{
  "hop_length": 160,
  "targets": ["voice"],
  "hidden_act": "gelu",
  "head_dim": 32,
  "bias": "all",
  "qk_norm": true,
  "inner_norm": false,
  "layers": 12,
  "width": 256,
  "positions": "learned",
  "pooling": "class_token",
  "residual_init": "none",
  "eps": 1e-08,
  "lr_schedule": "step",
  "adamw_weight_decay_other_params": 0.05
}
Rows from block 2 of a small sound classifier, named by matrix and row number. Rows with one number belong to one neuron. Each number is 128 + 32 x the weight over its row's rms, rounded and kept within 0 to 255. All counts start at 0. Numbers have three digits each. After the name is the row's rms in percent of the matrix's.
After each neuron's rows are labels from the 100 clips, of 14976, where the neuron reaches its highest value: "strongest on" is what is common among them; "loudest band" is the band of the loudest frequency at the time of the peak. Only what is clearly more common there than usual is listed. The data: short read English sentences (LibriTTS-R).
# fc1: MLP up (model.blocks.2.mlp.fc1.weight, 1024x256), inputs 0-127
# fc2: MLP down (model.blocks.2.mlp.fc2.weight, 256x1024, transposed), outputs 0-127

fc1.574 107:079162082117173166119111126066052163107145181078155121143158126063070112127130127138124186147151134133128079128209134044095194122122094128121160131111081135099141159120104126156075125140074088100086103140141109179127108144177115099134136099086175144146127117130110150144122116097126102111127159095156162119119153178136125178134076156079177177118154133121170137150138105092085153132138
fc2.574 113:113158128125111132159123136145171104099059100138117201157127071156116171117135103066132092116144147168084153147077108185141127131100185102159114163153131101143146132160121162086128145121171130135121124101137108125139162119123143168123132155140206191133111149097125099145111127178132117186147128120125136158102155133183114076132102082112088108134080104088134142123140121164148081090091
strongest on: voice: female
loudest band: 4000 to 8000 Hz; 2000 to 4000 Hz

fc1.347 099:113104108106117113085141147159132116137139158105146113131083136120129162184071124091145083127094158157165105096122104120096123145158147165142125119129131114129167115126111104172139175099116173143140176111099169083125110146157111087107130148098160167075190159133174124094160085090130156153066141178092138178134096105114146083132186093195112131078118142109129137084130168172127115120093
fc2.347 106:130090152169144204143136126097105126115166150139126116000113125090102109146126094140159137109138092110140096143124139157181079091080133023120099171104095125139139160122140166136105107118117145151068164125123198149115121124136119122097139127129154152130091080102135146112109138098109083084106125125083108121156125105154119156145114110098177128135177103169077093100166114120150149095137
strongest on: voice: male
loudest band: 250 to 500 Hz

fc1.91 096:085098121098165145118127154135082128123159179142149170162114102093102124185143163105198123120116103114173142116155159116176092133152154142088188127106089092156179125060123122222100193121133113151106108117097088140111130114185158150144122134080157143094166124104169110086120069069207155181149146171136085171104099091087162123100190107156163095136115130142106150154121168139140107134103
fc2.91 101:095112125174157165098133086124142146149124098122129161032145120084097166131131097139122113115114100110160078155082171187173144071147131023175121175120102144126107107102124162085104126164125099116090135118099175161117115129152084149141114138104173192138091093087153168079157138112121106109129141117046126155130198092142116179147108120140136109145106107168106068104105146101128112100174
strongest on: voice: female
loudest band: 2000 to 4000 Hz

fc1.94 102:073135139087113171114188153074100146145136168131167139180115145076121111102131167202109137150130165125111106116085154139130203136102132097110126085092082123147141170084134141168084111124098100114171108141148125128133119133187116117110174086080167167094093142120091108143050121117117105145138122070151167092080166166084116241136092160130171129161120092146136126156181138104105087096096
fc2.94 119:128158121140139125153120125116154146079098084084137154174125071150082169119133087051118138103125108108136130107126111123174126125177138103164080126177099133124160143114126140092133126111126091185125136104165126167154146151099158141156112183145160171168099121083126122145165162166107154217136120167100147137098126133181129058144144071163035079150056124107167142132135140142125099116104
strongest on: voice: female
loudest band: 2000 to 4000 Hz

fc1.704 102:148134159124139159152146100112160149084148204110149168173094145119106105101183131114151150158159144112132059135166182152098129106088093086149151087161135163101147138121129122112117175151090097083110108111119130150105089109154096104179090124115156148118117138140132137176078120123121126089168163148145168095147107188113171155076167119167205164126177158111064134154161071173125146076124
fc2.704 104:191162146111111084170168142111129152157117068137074150199118091156143151126124107104154132126127159101145109095128126116092129159119214124129109141116081080124167126150069135142153146140143145124136119116120067163136148148144106130186150145142170175148135127072167072140110125175138146194104122068133166165135105076172110099142118128123092096137067129089193149126082106169138085128055
strongest on: voice: female
loudest band: 2000 to 4000 Hz; 4000 to 8000 Hz

fc1.33 089:138149096109146140190114119087169195115102139138157125173097160069072066122123155098081076131108159129162089144115156125186111107062143078090112071134171141186123176073169135125107128170084110152106082100162167107133125139136195104159139138109179132182107161086121173136118161116131162127218113074164129091090110176161164106108091160119097129179185098114148123136167113114117072097135
fc2.33 099:097165125145115112078084119089109108144129087055136156178127155131128152173086080077177183111103077138155123070114123121108153106238112110165104119134080129110110104167131118112097148113093108107121122099111084094172154142164125184158088137128104150134134128091087132125162106157181116197106120193069129136134158079155152099180159084199098105141085080138175131140095105123135132050153
strongest on: voice: female
loudest band: 2000 to 4000 Hz

fc1.307 105:114117163176135223147143097100132132110142134086135137170146096144153119170071188129193110093102125130168104092207157135124093132086114106177154107115110118111088142132101122149090118126128069121100105092098176140134105141130110106143123120108122185169093078155089141127108124195100145086167107095133132140133124144103112137089062137207173115155161157129047078127126095156094151078152
fc2.307 095:146146145101128117160190119084144145160104103119098156205099126133156164123145098087126144108174175124142145112105067104053138161108152142117075140113093087141139091170116127121148125162145154130104142081130102133107109110112108135165096143085119071136141103084147105160151126124185115156077117068143175147110133166166151087114139104102093106098121129087166188176134156166158104130112
strongest on: voice: female; the word "she"
loudest band: 2000 to 4000 Hz; 4000 to 8000 Hz

fc1.95 107:145094056110180153107127175132128127118166109097163154162104098082087163132122185168127166073158104125117100103116167056133111102102106147096162128119117162163142110112151083220112125144146144203098086159119098140112111154131138117161133089105151165160196111155143122162068098110160132149180103165150162155143103112141192167082154117186172142145171134114157094173152109128084163164136
fc2.95 109:103128131107127129130102090140123152118162125115129173106118119110121137147116104099096151124133190124109112130070112165122204078107202069156104182139103110156176139123110147044095139162155077079130133124139172159172165103137104175149150147139224161126112121074151132087112169171115128161094140086102114135100200073189117116178112142073118100093094146144145113172108105111128100096100
strongest on: voice: female
loudest band: 4000 to 8000 Hz

fc1.319 107:098106113074143138083126138086087178102149153063127128170124144117073088099121166200137157109146159161072072154169190114082158119055117097120173084163123132148121162109118155193107133136076098095123081120158126144116101112180159127162157091080171146134179133122149133147096106101134151108115155129160180122089090121124138151116096121156230143120170153144133125186173088136116145115133
fc2.319 114:155159107127106126166132122144118192131114103142097168143119097179127162124092096087133092093135136133096130132099086123103140122135200085139117202152107101159162123136110121094118156124127107130085141102149114144148177135097129131153112157102208176148095125103124104097123124180120132207132123141063138154104133105180112077152119073129084076157067092155160122134105143158157076077107
strongest on: voice: female
loudest band: 4000 to 8000 Hz

fc1.66 095:092138183189099194145073109138146143136177141115192111140079105085111058127166122132187143123150184153070138131216118125181138129096119097121143068122107118151094124131128145092088114150090098107154101121134072136146061124184126075143114134106120085074132098171120143167116116139124085167124128124113158113167195103143212105075150084090130176143185118070143155116120129102089112094111
fc2.66 106:138147116130108076187165162167188087070084104146107183146114039128075168145091136079165125115144125128167120191075170190145118143134093157177094088115124138133136130106154130130147149153134113152138164111125166131163104142122185170129092151179147099113108078133122129154175160133095088131179168041167094083143093131163112084161107141165145123186075116080083133143122173168128115057117
strongest on: voice: female
loudest band: 2000 to 4000 Hz

fc1.82 099:082119146095160103104122110183137133124134158095119142121135131145122158165161073189083155083140128179154071136124129119128117086153099105164157142100111130089099086126131168153142108147130112157070193103104148091117129097197144110115109141126113132101213167145190138173199086141145090108086182063143116160150094133163101120103169071157102159082123092101130138084080137105123069090122
fc2.82 099:147170124134099136182184194141128156086185142186131103102093109097041122123095084093166104162105141107090165142115115136137134117181137123126128146162118133162092165109094142121078169136138096211156090097116113098133139101090091124102126134134202160122054091100097128098095152139125123127130168142113110074141157136190118082195118142095132164090108096106056116129140158106119137162069
strongest on: voice: female
loudest band: 4000 to 8000 Hz; 2000 to 4000 Hz

fc1.10 107:126079130082145127193111107049155087130099131148108107179129122125142094129092150100169101144119098129137133187102164146110120159112080162160124097070146091106156137098093155143148136107108124108167124128144141131128137081145204136196104096101107170147149067110097162142118157170119152080120074061146129164143148126059129170150098124186185114107148142166063142156147080141103174120174
fc2.10 103:189124128100162177124162126141111142140206094107109127092138111103210196110165131147054193129162188125124165111081081111123132108084121109127079150138157135164148118149099124119090085146149105127124155133135120150099167101128089175086180151116190100108131121132135091082098104131115108137135140136089076119096125091113187156131132123137102108139160112136144124199127141087210097130157
strongest on: voice: female
loudest band: 2000 to 4000 Hz; 4000 to 8000 Hz

fc1.190 113:095119143082073131117087132123145144190169166143128112110118172140128102148152138074120087143141140175176195150058091154126098137160159168121110150118164099148126139114102085145146110131176119168211153100107077101139082140122147108115099123090161139116162110086058141090130129134188158175114117108137061150140113114120137090154137131069093088097171124124146100070162075137127123090133
fc2.190 122:169100117117145118146147148161081164157112178152161143024131147120097165134081170132142124101176109105115084097153172096179099133097169103179120132101114177134160158141124103149130082107139146115073157096095169119108147108100155151139149111116123145101127101099105165085142129111081092156087093220113132154146160094123113153084136102137169153184143130104139129152128132125142153136208
strongest on: voice: male
loudest band: 500 to 1000 Hz; 250 to 500 Hz

fc1.752 108:103128158081171162156158126096183147118195149153171139155098157195122146165168153108103127127120100153199170153090223146166121109118162155174167089070109157166127160102104096169110113115130154099124132111164128102071118119132116162164109154131166205121122130090129176136139159161172164076111099130164112116138135182127071141099134138185060117128075175190120146110146083158127141091131
fc2.752 095:108170135144154115132085181129124118167116108134153158133121117134055122109134123126152123143151131117102136098188204074195114136188110120098088151078161131066140157182078162123115168142122118132112117071096161115142111125112105127167124125118161193119134143136105123106141116161113105137078165213100108149113151119112091173095173119115153163062159084106119113093094124124109119131144
strongest on: voice: female
loudest band: 2000 to 4000 Hz

fc1.708 096:117186178148116146168158134125163115101151134146124161112135157156080065076127093142149065131078151118131110173084190136116167090103128121128126122154107163210117185072109108148109124176105077147121104107151116122114110149103118112136150173118200121110127096140107122129128169099133128097177147132159171152092156172105134131105080193105089136171098131181194107136174136092094073153129
fc2.708 101:125189144152130098090082102127117131132086106113176173165156152144099156212133088081127105112168105146140131075129129120139106133218129141118149141147105144079170132171128131127151129125093130104126173084125119092152133163134182216145095118199095169162117167099129102163189095141124112181118110168066099180156132111166130106123160093177075108114107084100136163139116131125106145062106
strongest on: voice: female
loudest band: 2000 to 4000 Hz

fc1.139 094:103169149108110151089147162098152110090171123087191179108138140106141042119126156146132182155169128114184061140146145144072129153121108105131126078079098112142099098138124128114106126152060124103149108091141140132108148129209083119116095069122118158134088081100140141133148160097163169111123132117141174070150133126095168149115149138064223134177134134126150137119171105136127138090118
fc2.139 103:125192145145143078181170122146125103068125105140132128213118076149131188140151133101163118126153139106116161110140119174122113136131096145147094122120089108078165123135103161129162170128151111198185137100121082139148125119098135109171121119125184132121153128109105078154141118175151079102094142031175145141143110150136126111112143116147078092082078163068069140166123149186094118130111
strongest on: voice: female
loudest band: 2000 to 4000 Hz; 4000 to 8000 Hz

fc1.738 092:133172105121160142159060120171127196119129086056152157179149104145174110157152145123077159134151064105134138135159144108153145157149162106137144118101082124119068036129098122143094109146107151157137126143094129144165174088153084143106106086165179126128128132143157066143166139177192158127123149115101112081152090122064147105139175097139097099125098108087130216129080128119162081095120
fc2.738 089:097151176084114155130125139162131129071084074101103108201166156077101159094128124134142120171102185104133157124103105169172150091165071192087135130134163193143076168100156097075097159150108170155217133122160111120122111104161155145165101158131169050148142129150116113071115109147116135164083079093143118091140109134144098134156153164088147135148108126153109159109151147133081094168115
strongest on: voice: female
loudest band: 2000 to 4000 Hz; 4000 to 8000 Hz

fc1.707 098:165150090086105119126178146177174141106084053123096164200142140142099090149118123111127208113091111194078098116166139108117072106142065115130099130118085102196083108165112149147096101141140130116113112162190136110134085136148126128133112108108114127139144187150122105123119122179148167105130135109110156140086150086041142086139103161102209113075097125148168125102082171107137135150146
fc2.707 098:137133131143110116179093132115053126115182149099151126131133073107117177168129159161178109167130158089143109139100156158120161100147120117163111091119123138065164124061149105058139163151073102154191168098106127123190149105138122125157187098129199157097129080148080111124178136121096081170161158161135108080106113123168120179140151112152064106123139151074068107173145141122117117134101
strongest on: voice: female
loudest band: 4000 to 8000 Hz

fc1.681 108:116167123112123164205109170072086154107112161076186106159104130114119074139119162196121159138116134126141093145181146196146187173069134106057140084091128116144165211110124140120091111157156094111175097129105192098132099131125150135131127101056147177141095111151069134140107140173110125104117115099157133079117148188126117175139080105131196144126138134139086121148134113110115127103164
fc2.681 112:131162101135137110122155138075126159186129105127121144182138134156133169131099107112117148105117125122124114114078093056121106088102180072163111204165087100145145086118135112157127111120095090134098165105159119148118131119136125158140124154115159159152108134058160104097118125123148123170142132140079125199109120086152153082165125060156071108125105121125142142144127118155187142081106
strongest on: voice: female
loudest band: 4000 to 8000 Hz

fc1.513 105:158139085100130109167139090102097140133143141131165112173110151091145195158124149136127107142127095130181136108131178119202103145139099126118146058109138107134125131115080129141169082144121137168157085126136087085106103123117126094143110108129099137221143108126085145149093111159184087108180136071185163098126068119081116153164085158179136119110179135122101136162126127080163146076141
fc2.513 096:111188119063121166080084170137168165098105109095107108198116084119134100086147122123106129130149198156106129164062109129085191138160156123131152164203138151090135169152142110139089162162130059175128135132136124179168173138139132205099161209124227118152086138076124092093113130122149166169127135110108066092089133163186090127148117127110101111136119146096150125197172135123122058126108
strongest on: voice: female
loudest band: 2000 to 4000 Hz

fc1.487 111:122107175151104114153106086089165115162159113147144141107085137141160121153153115080152096127089163201164162116109128161134119110162165180124124182108170103200134145102129097143113143170112162158153112133137029112128074113101118130114114161149169126057149138109120136126127155127212120122093153118157114160205176092108100105176141103120072077147124117104105159087060103166158078068134
fc2.487 105:161108121113156141106138116154083148159130185124160146032167205108063140096131178138093109092173138103067127094143159068159124181138148125163061104118150179130149146122133139168153122079175118120113146119096151095130160125123175124181120120081134148139122095138070149103126149106093116091124126241101124139076133093102118159088132112140208179149127119149169111151138112105128156164167
strongest on: voice: male
loudest band: 250 to 500 Hz; 500 to 1000 Hz

fc1.678 090:102134174054141104090140126193181153065137154163141163117066121139171145124172141117169080109102157108206107147128125131179121123203187133133134112118167127167173060128084097096119125111185164089105178105111127112126112109148118153157125136103162179157111140106176090142140119148163215120132101181067101157128104133153123120087170143187099103090110171106093185139153169154171146129139
fc2.678 086:055154143172140143126118184082144077141129157136107118069109113075080114118134100075147128194157119130097128152115131158211088148137074053122138129114164152097127175152110153114101162171086108128098098103107190115124146150120154114125109143107153149123110187086164134127160106102091080066088135154137081149132187131138091140121128127104132166113108100162091128114113130156114129123163
strongest on: voice: female
loudest band: 2000 to 4000 Hz; 4000 to 8000 Hz

fc1.172 092:101116132136145087158183121108131097133131148164109142142112098137125057108156073117090141109173122159154098125174132137133137102083085127151168087112120138125130172151122163147119167123142091063133112163145128149144119068186094148162086129119159147102147139105188223132128125100083088050140154051200173131169128160121144154122119131133196170134162077129109139130120108134115136086088
fc2.172 097:179192142136079134162102131168152137105133111114102154143118097169115153093121141095178119127138160121083198128070115149092122176147192153124157132139143097127100131146134106094133164163108163183144118157113041131140180116050138145093148161171178097143105130111156043113113112123151134160141109118106113095128122171170109089145097085108069071121089100071199166119115152110105072099114
strongest on: voice: female
loudest band: 4000 to 8000 Hz

fc1.493 106:076098143082097098159119156084171111129113152157089172185093116101188164156151152158148147127120141148119140193150162196111118159120150183148148113079137130131165106135142155134127152141195110131205103121117053105110052113148158138172093113141166134086191079124095142088144119173145130139149062099100142095166154095043133128134075185173166096103121156137082172125101078169141100142142
fc2.493 098:157158192106118153127118142100135109125160112110141091083172087145143110143134132104096171144175202132174150138051081167149148111173098158155132141188118153120114126140163102133095148135098138093130134132119109148171147103054112185087129150195192077113110132127136090139193125107144094104136134107108022136110134153162125155101133114100117128181109086095164111166146124091165134141162
strongest on: voice: female
loudest band: 4000 to 8000 Hz; 2000 to 4000 Hz

fc1.127 095:082118158134123161128158164093119105114146115119158176141118094103080070105187129161161139104158140121117055107198119096098144095086121142128137095098114103109121137136149169148080131133131124126139143122135164153146080114171111120175138161112175121159144086126164187154096154114087119117142141064173188137133131142103172189073121130112216211121088137113121084145097120132113102110126
fc2.127 100:172176136104095093161134122151148125141110111114088165191139047188135163099121093062143099114130164131092149123064120137121140168111184117142103149158126093131140159154100137113163120153149144136117127117143080156117198125104139113128132151181176184119107128081132090147106110185155125159151122116111140140132162134183152051128095117130126082159102116079201191151134145160141083104075
strongest on: voice: female
loudest band: 4000 to 8000 Hz