config.yaml
model: "sound classifier"
n_mels: 40
hop_length: 160
norm: "layernorm"
head_dim: 32
positions: "learned"
head_dropout: 0.2
optimizer: "soap"
Rows from block 7, named by matrix and row number. Rows with one number belong to one attention dimension. Each number is 200 + 30 x the weight over the matrix's rms, rounded and kept within 0 to 999. All counts start at 0.
# v: attention value (model.blocks.7.attn.v.weight, 256x256), inputs 128-255
# proj: attention output (model.blocks.7.attn.proj.weight, 256x256, transposed), outputs 128-255
v.24,266,241,132,188,205,205,187,145,221,194,190,229,207,204,173,184,174,202,183,180,177,193,170,207,235,201,209,168,205,216,172,143,162,186,158,199,202,222,206,200,152,111,271,160,234,134,196,190,213,197,210,175,200,178,253,197,219,218,174,197,253,225,214,226,190,230,201,186,175,169,162,184,185,253,173,184,197,181,172,222,202,191,200,167,186,162,193,209,193,238,199,228,152,167,186,254,152,182,170,252,219,167,202,201,180,212,203,200,234,243,220,171,206,183,218,176,193,190,172,189,169,181,225,245,187,170,125,202
proj.24,198,213,262,196,172,201,238,225,221,179,208,219,172,167,239,210,220,210,240,205,186,185,190,169,204,127,172,181,211,211,247,215,215,240,257,187,220,190,223,205,189,212,159,214,202,184,162,189,214,214,229,214,194,227,142,199,250,189,180,244,214,204,196,192,205,201,173,230,206,195,201,175,160,208,288,231,215,235,199,175,167,132,188,201,223,181,187,179,228,194,155,214,182,168,197,196,237,163,243,175,229,263,201,181,234,135,193,154,218,195,158,181,246,174,188,221,223,225,200,205,184,186,177,224,194,242,199,190
v.25,180,181,240,197,230,200,208,195,206,200,239,260,157,169,161,214,188,217,189,180,162,186,212,183,188,195,210,186,201,208,210,147,186,190,185,198,191,210,188,186,189,228,200,178,207,157,198,221,236,175,180,181,195,206,213,217,210,154,133,187,228,201,235,196,178,210,175,226,193,199,143,178,219,145,205,208,198,235,196,232,241,164,216,207,167,174,220,224,214,197,200,189,181,178,179,179,239,226,212,230,166,204,174,181,223,196,132,160,215,208,191,210,249,223,214,197,179,187,199,198,181,244,216,191,176,212,156,159
proj.25,210,146,200,185,196,215,219,202,245,218,205,181,222,211,208,217,226,199,239,194,195,240,223,230,180,322,202,228,225,178,188,270,173,197,204,202,186,221,245,197,177,223,188,228,204,204,228,236,175,192,242,214,179,163,167,182,159,221,214,123,171,194,146,199,222,210,211,246,200,216,222,210,172,203,202,192,172,232,201,170,155,206,177,214,264,236,176,172,189,168,221,187,205,174,218,175,225,187,217,211,187,190,199,175,207,161,248,174,189,172,193,201,202,181,218,225,192,222,214,161,213,153,171,234,241,189,233,181
v.26,155,210,218,187,166,155,182,150,138,231,217,210,156,205,194,229,151,225,103,209,221,229,165,188,255,212,145,190,161,161,197,219,202,195,191,205,165,132,145,201,225,194,137,238,263,236,278,261,152,171,229,197,250,196,168,138,199,232,208,202,150,153,264,234,212,231,234,194,178,196,156,170,268,117,284,249,172,195,243,212,209,208,212,203,235,249,303,235,230,248,205,193,201,202,135,176,167,238,285,147,191,225,130,207,261,272,211,269,165,219,188,245,201,188,217,225,143,154,162,153,232,220,164,201,167,193,232,154
proj.26,179,226,198,168,168,249,192,211,208,230,194,181,233,193,232,186,195,193,207,197,157,115,202,185,190,194,176,164,237,264,200,188,191,192,168,176,211,218,252,165,199,195,208,243,181,198,174,227,212,231,139,158,210,187,238,211,180,142,193,245,251,239,228,144,157,196,155,226,233,245,235,173,150,265,188,187,163,190,169,152,247,159,232,234,247,145,204,196,164,176,170,164,201,219,189,228,206,193,188,234,215,161,220,216,190,237,138,195,223,187,226,181,196,243,208,274,213,153,235,211,176,216,216,207,213,284,174,246
v.27,143,211,258,187,245,194,183,156,159,191,206,278,143,162,180,206,178,158,187,209,174,207,200,205,262,198,182,166,203,208,206,203,173,180,190,199,195,177,189,188,234,206,201,228,199,184,240,217,198,195,238,174,230,218,174,189,217,167,194,222,168,169,240,224,201,210,194,170,177,179,128,203,217,155,246,237,152,181,236,239,184,204,220,162,210,202,219,225,170,232,199,210,178,164,190,229,234,176,192,188,191,240,151,202,250,245,193,224,207,214,187,178,154,219,212,210,173,123,176,185,181,246,200,247,179,192,210,203
proj.27,275,176,218,217,184,225,193,226,206,195,195,194,192,228,244,216,186,198,212,234,197,210,206,204,162,62,207,229,200,214,183,191,196,225,202,194,212,161,235,189,187,202,193,185,198,187,163,238,238,233,202,139,210,198,196,165,199,225,210,323,238,223,203,218,200,197,158,177,187,198,206,173,166,200,196,182,228,203,184,178,204,167,208,206,206,228,238,168,207,182,171,204,203,217,201,194,247,180,190,232,223,177,220,186,186,197,178,215,224,233,217,211,216,205,166,181,267,203,194,170,228,199,181,149,190,207,181,234
v.28,202,215,170,129,267,182,114,196,166,198,111,213,129,242,224,193,147,221,152,160,272,164,181,200,292,89,103,254,242,224,298,104,129,209,274,209,236,173,187,131,155,177,216,207,186,165,226,246,160,226,210,183,259,264,263,247,283,307,212,288,232,232,185,198,215,267,263,119,93,168,172,207,143,163,201,163,238,243,306,278,211,206,291,173,189,165,143,236,204,204,153,172,175,280,248,144,204,123,160,286,279,153,293,263,167,147,208,256,202,152,289,140,230,267,129,186,228,276,184,266,150,190,220,227,263,183,140,242
proj.28,244,191,229,182,230,185,182,204,183,214,220,229,153,198,214,197,197,199,179,242,215,145,227,185,222,0,175,169,171,195,202,168,211,209,179,204,218,186,166,181,173,188,208,163,198,182,146,191,174,174,214,194,204,206,196,198,237,210,179,390,188,181,193,205,225,224,192,156,217,184,198,170,202,184,185,204,225,181,184,221,201,204,255,178,177,201,226,216,181,197,194,236,193,236,200,223,200,164,199,215,230,224,235,211,144,261,168,209,185,267,208,172,181,213,177,187,242,184,240,188,186,221,180,171,155,197,207,205
v.29,215,213,235,185,169,222,256,222,185,193,174,219,209,149,199,223,234,192,245,201,221,194,182,187,189,183,160,207,198,193,207,193,201,201,222,206,217,211,195,191,237,174,184,185,204,239,203,196,160,216,205,205,199,222,183,190,223,187,191,209,245,225,185,208,211,214,165,229,179,245,179,236,196,203,209,173,148,184,203,149,201,197,187,251,213,201,222,188,199,180,193,184,172,213,202,158,234,211,264,200,185,206,208,211,231,206,182,208,212,210,141,225,233,189,210,207,181,194,155,184,207,189,167,204,201,233,214,244
proj.29,176,166,193,226,126,203,127,175,251,220,193,182,171,203,223,217,174,208,134,189,231,175,240,197,211,234,239,208,212,189,193,177,154,171,198,208,213,230,214,205,190,183,209,186,199,220,217,228,218,204,187,146,228,174,232,169,172,203,224,166,174,205,222,208,198,173,207,178,198,214,182,180,173,230,136,201,210,211,212,221,174,204,195,220,212,219,169,168,165,195,258,225,179,189,217,234,162,182,171,181,170,205,195,204,192,238,214,203,169,202,219,208,170,223,224,217,232,217,244,166,202,169,180,191,236,193,166,175
v.30,215,146,157,266,194,170,222,234,167,192,229,226,232,197,163,184,251,255,247,247,132,230,242,261,161,228,219,153,165,152,159,204,216,257,166,204,165,162,241,256,196,148,226,199,198,176,203,224,183,183,223,222,191,206,192,250,174,206,217,131,213,176,184,163,172,158,273,201,275,214,219,160,191,212,235,248,212,157,148,236,191,244,141,159,202,193,204,147,164,218,283,221,260,219,225,194,155,210,199,177,173,173,178,166,196,162,215,206,193,204,219,185,176,123,273,189,181,202,215,214,220,239,225,229,159,216,217,168
proj.30,149,200,199,232,176,171,231,186,219,197,182,192,217,188,161,226,204,219,168,186,228,230,217,230,184,382,224,217,210,176,209,225,189,171,259,195,216,205,152,191,216,231,175,192,228,175,258,189,244,196,197,204,226,209,259,174,218,218,222,105,163,224,224,242,244,202,219,231,160,217,208,207,176,176,210,176,170,255,232,198,147,195,155,233,230,234,229,188,210,179,178,200,214,169,204,204,208,193,227,197,167,170,185,205,232,199,231,217,231,115,191,270,192,235,190,220,192,213,160,196,224,195,169,229,220,157,226,169
v.31,199,155,190,170,184,189,237,199,155,206,155,191,195,211,193,212,206,245,189,220,214,208,151,211,228,206,182,209,160,190,228,168,229,174,218,262,152,259,184,204,217,223,149,224,209,151,215,188,214,197,215,210,204,224,225,194,185,205,224,192,214,179,187,224,229,217,254,204,199,195,194,214,208,175,216,206,164,152,191,191,188,215,223,220,186,224,238,246,208,214,192,233,161,216,172,220,236,218,218,167,183,229,164,213,173,203,205,212,220,183,234,198,253,206,196,245,199,231,195,234,224,175,226,145,201,168,261,179
proj.31,196,229,220,218,193,195,111,175,239,222,217,221,158,177,234,170,223,166,187,213,203,145,245,194,200,166,169,158,213,238,193,195,153,188,154,211,229,165,238,168,190,180,299,223,175,242,161,171,164,196,160,166,189,217,153,270,203,207,205,243,223,193,216,197,172,204,173,136,248,200,224,205,191,227,203,225,159,165,184,199,213,186,235,235,206,151,202,226,170,197,232,219,190,212,207,202,171,181,237,224,223,219,240,201,178,222,242,183,179,242,157,197,168,206,245,209,191,169,189,208,159,272,193,210,194,233,163,205
v.32,193,204,204,227,211,169,240,225,208,235,204,181,192,205,191,197,256,235,208,186,195,189,201,249,164,172,187,225,152,189,207,192,213,183,213,247,179,181,178,185,232,207,196,225,186,217,245,188,163,227,192,189,210,218,233,209,218,248,184,233,211,238,168,190,194,212,232,181,212,190,230,256,207,129,227,227,231,188,201,193,184,210,243,199,188,163,170,228,176,217,178,219,229,181,220,133,201,168,200,218,164,208,190,201,201,157,215,189,226,144,199,211,184,196,200,181,190,166,173,191,169,202,164,247,189,210,219,225
proj.32,222,223,183,149,229,204,210,177,208,225,161,208,182,220,240,208,185,190,218,223,226,206,210,208,202,11,185,218,237,125,180,208,212,240,219,192,222,214,225,178,209,223,186,186,199,198,198,224,190,180,196,221,199,220,249,185,216,240,186,261,192,236,151,249,240,262,214,197,219,206,191,193,179,188,193,179,175,175,253,184,202,206,258,253,253,210,176,230,190,192,219,205,211,242,184,244,242,213,217,208,242,218,155,229,178,220,230,203,199,190,218,209,184,222,182,242,186,204,217,223,231,193,228,195,184,162,221,188
v.33,230,241,183,203,253,167,199,239,240,178,206,180,216,246,251,189,151,152,212,178,227,188,265,214,181,156,191,233,187,250,224,200,182,232,249,230,175,175,199,183,180,258,206,206,135,174,198,193,172,177,205,197,196,191,233,212,134,233,192,242,182,227,170,181,243,201,234,133,169,130,228,155,187,190,240,232,215,234,222,223,233,232,243,207,196,149,151,209,222,154,176,215,245,231,244,178,250,159,168,166,192,195,193,196,164,140,249,187,206,147,244,143,200,202,140,214,230,228,218,233,160,166,196,242,222,225,146,244
proj.33,165,218,209,189,216,188,192,178,161,220,226,182,187,242,211,262,186,175,187,169,241,226,224,179,204,0,167,167,175,118,221,205,195,181,228,195,206,201,171,200,185,229,151,181,189,194,207,203,144,153,194,227,237,202,213,211,220,228,196,286,191,218,195,219,210,244,233,115,198,181,200,181,217,202,174,198,225,129,235,270,197,251,244,231,180,205,164,237,202,239,218,200,233,260,245,236,195,198,238,147,217,155,209,229,195,241,210,214,170,210,240,188,167,195,204,185,217,231,250,239,226,209,194,167,153,187,243,192
v.34,143,150,223,258,192,196,278,211,218,191,212,201,218,197,209,135,210,195,181,180,156,164,204,163,164,184,198,225,191,171,155,203,222,181,167,176,233,225,199,209,202,163,172,237,175,185,262,201,256,223,194,215,214,187,185,202,181,219,175,201,196,212,215,188,177,193,179,197,207,223,160,216,210,223,221,172,160,196,168,173,206,170,217,184,234,205,244,236,219,235,194,158,196,192,186,237,210,221,203,183,227,208,215,228,253,201,157,213,216,227,182,242,258,223,230,162,157,201,158,146,221,210,219,146,182,201,237,197
proj.34,218,191,200,236,189,229,200,160,253,226,196,195,186,254,198,218,198,184,195,169,169,226,241,225,199,222,221,172,208,187,165,186,194,188,193,195,223,204,238,241,215,182,178,167,218,234,233,204,201,168,149,169,234,211,236,134,241,157,223,186,208,230,185,211,189,169,219,214,198,202,169,213,216,188,161,170,209,218,298,233,201,232,208,250,242,168,217,189,196,164,202,171,224,249,204,256,175,235,242,190,190,227,213,256,185,188,270,207,149,210,232,256,194,236,210,254,201,206,229,175,216,175,200,198,209,165,205,218
v.35,172,197,169,228,174,224,195,220,221,209,201,179,231,198,206,200,180,235,240,202,207,235,200,188,217,246,202,175,214,158,169,183,208,155,153,124,209,228,216,229,231,149,214,141,243,233,189,175,223,209,197,181,178,203,195,211,232,188,240,169,230,173,228,210,180,205,212,223,204,208,245,244,279,200,151,173,188,207,225,229,195,200,203,233,207,224,222,203,165,185,187,216,183,220,191,207,154,203,196,223,206,209,185,172,245,231,155,236,177,222,208,192,198,181,199,209,177,239,235,183,219,155,218,198,190,175,232,184
proj.35,197,196,202,198,151,199,207,204,223,204,172,199,238,134,187,119,233,199,189,229,186,181,167,236,200,428,222,242,212,291,174,206,225,211,185,208,173,197,226,200,218,192,222,226,180,160,204,177,246,233,231,147,141,193,182,206,172,221,166,165,224,199,188,158,195,187,176,240,215,210,204,213,173,187,213,223,191,224,148,140,214,193,185,166,223,196,229,181,191,169,190,191,148,122,177,179,236,176,188,224,176,249,186,178,196,174,165,191,266,213,193,210,211,177,190,225,217,161,167,163,162,186,164,191,205,192,136,222
v.36,235,220,187,219,194,161,188,192,211,182,174,174,218,186,216,223,161,172,203,185,170,219,171,214,182,187,175,208,217,192,214,231,210,264,212,190,167,138,194,184,307,235,224,174,197,172,224,215,171,166,209,187,244,179,166,177,197,199,234,168,176,177,152,203,169,231,177,243,186,245,151,195,198,226,232,170,164,221,197,193,233,174,178,238,202,242,226,170,186,197,233,186,213,186,211,199,200,198,235,184,221,231,159,199,209,207,188,201,211,178,141,239,193,160,171,268,177,176,200,206,227,206,215,214,199,159,210,178
proj.36,209,173,210,208,195,221,182,227,177,184,158,206,197,153,188,137,214,229,193,236,189,215,177,194,212,371,240,226,182,210,210,221,198,177,151,231,207,204,205,190,208,187,211,224,183,183,200,170,240,264,217,205,162,213,162,241,160,181,178,175,204,203,219,187,147,208,208,252,209,239,204,181,214,223,234,206,221,180,147,181,207,156,188,153,183,189,236,195,207,166,188,200,171,155,157,178,225,202,205,242,168,190,202,164,217,163,153,186,242,208,217,201,214,160,204,185,228,167,184,187,192,205,195,237,233,211,191,170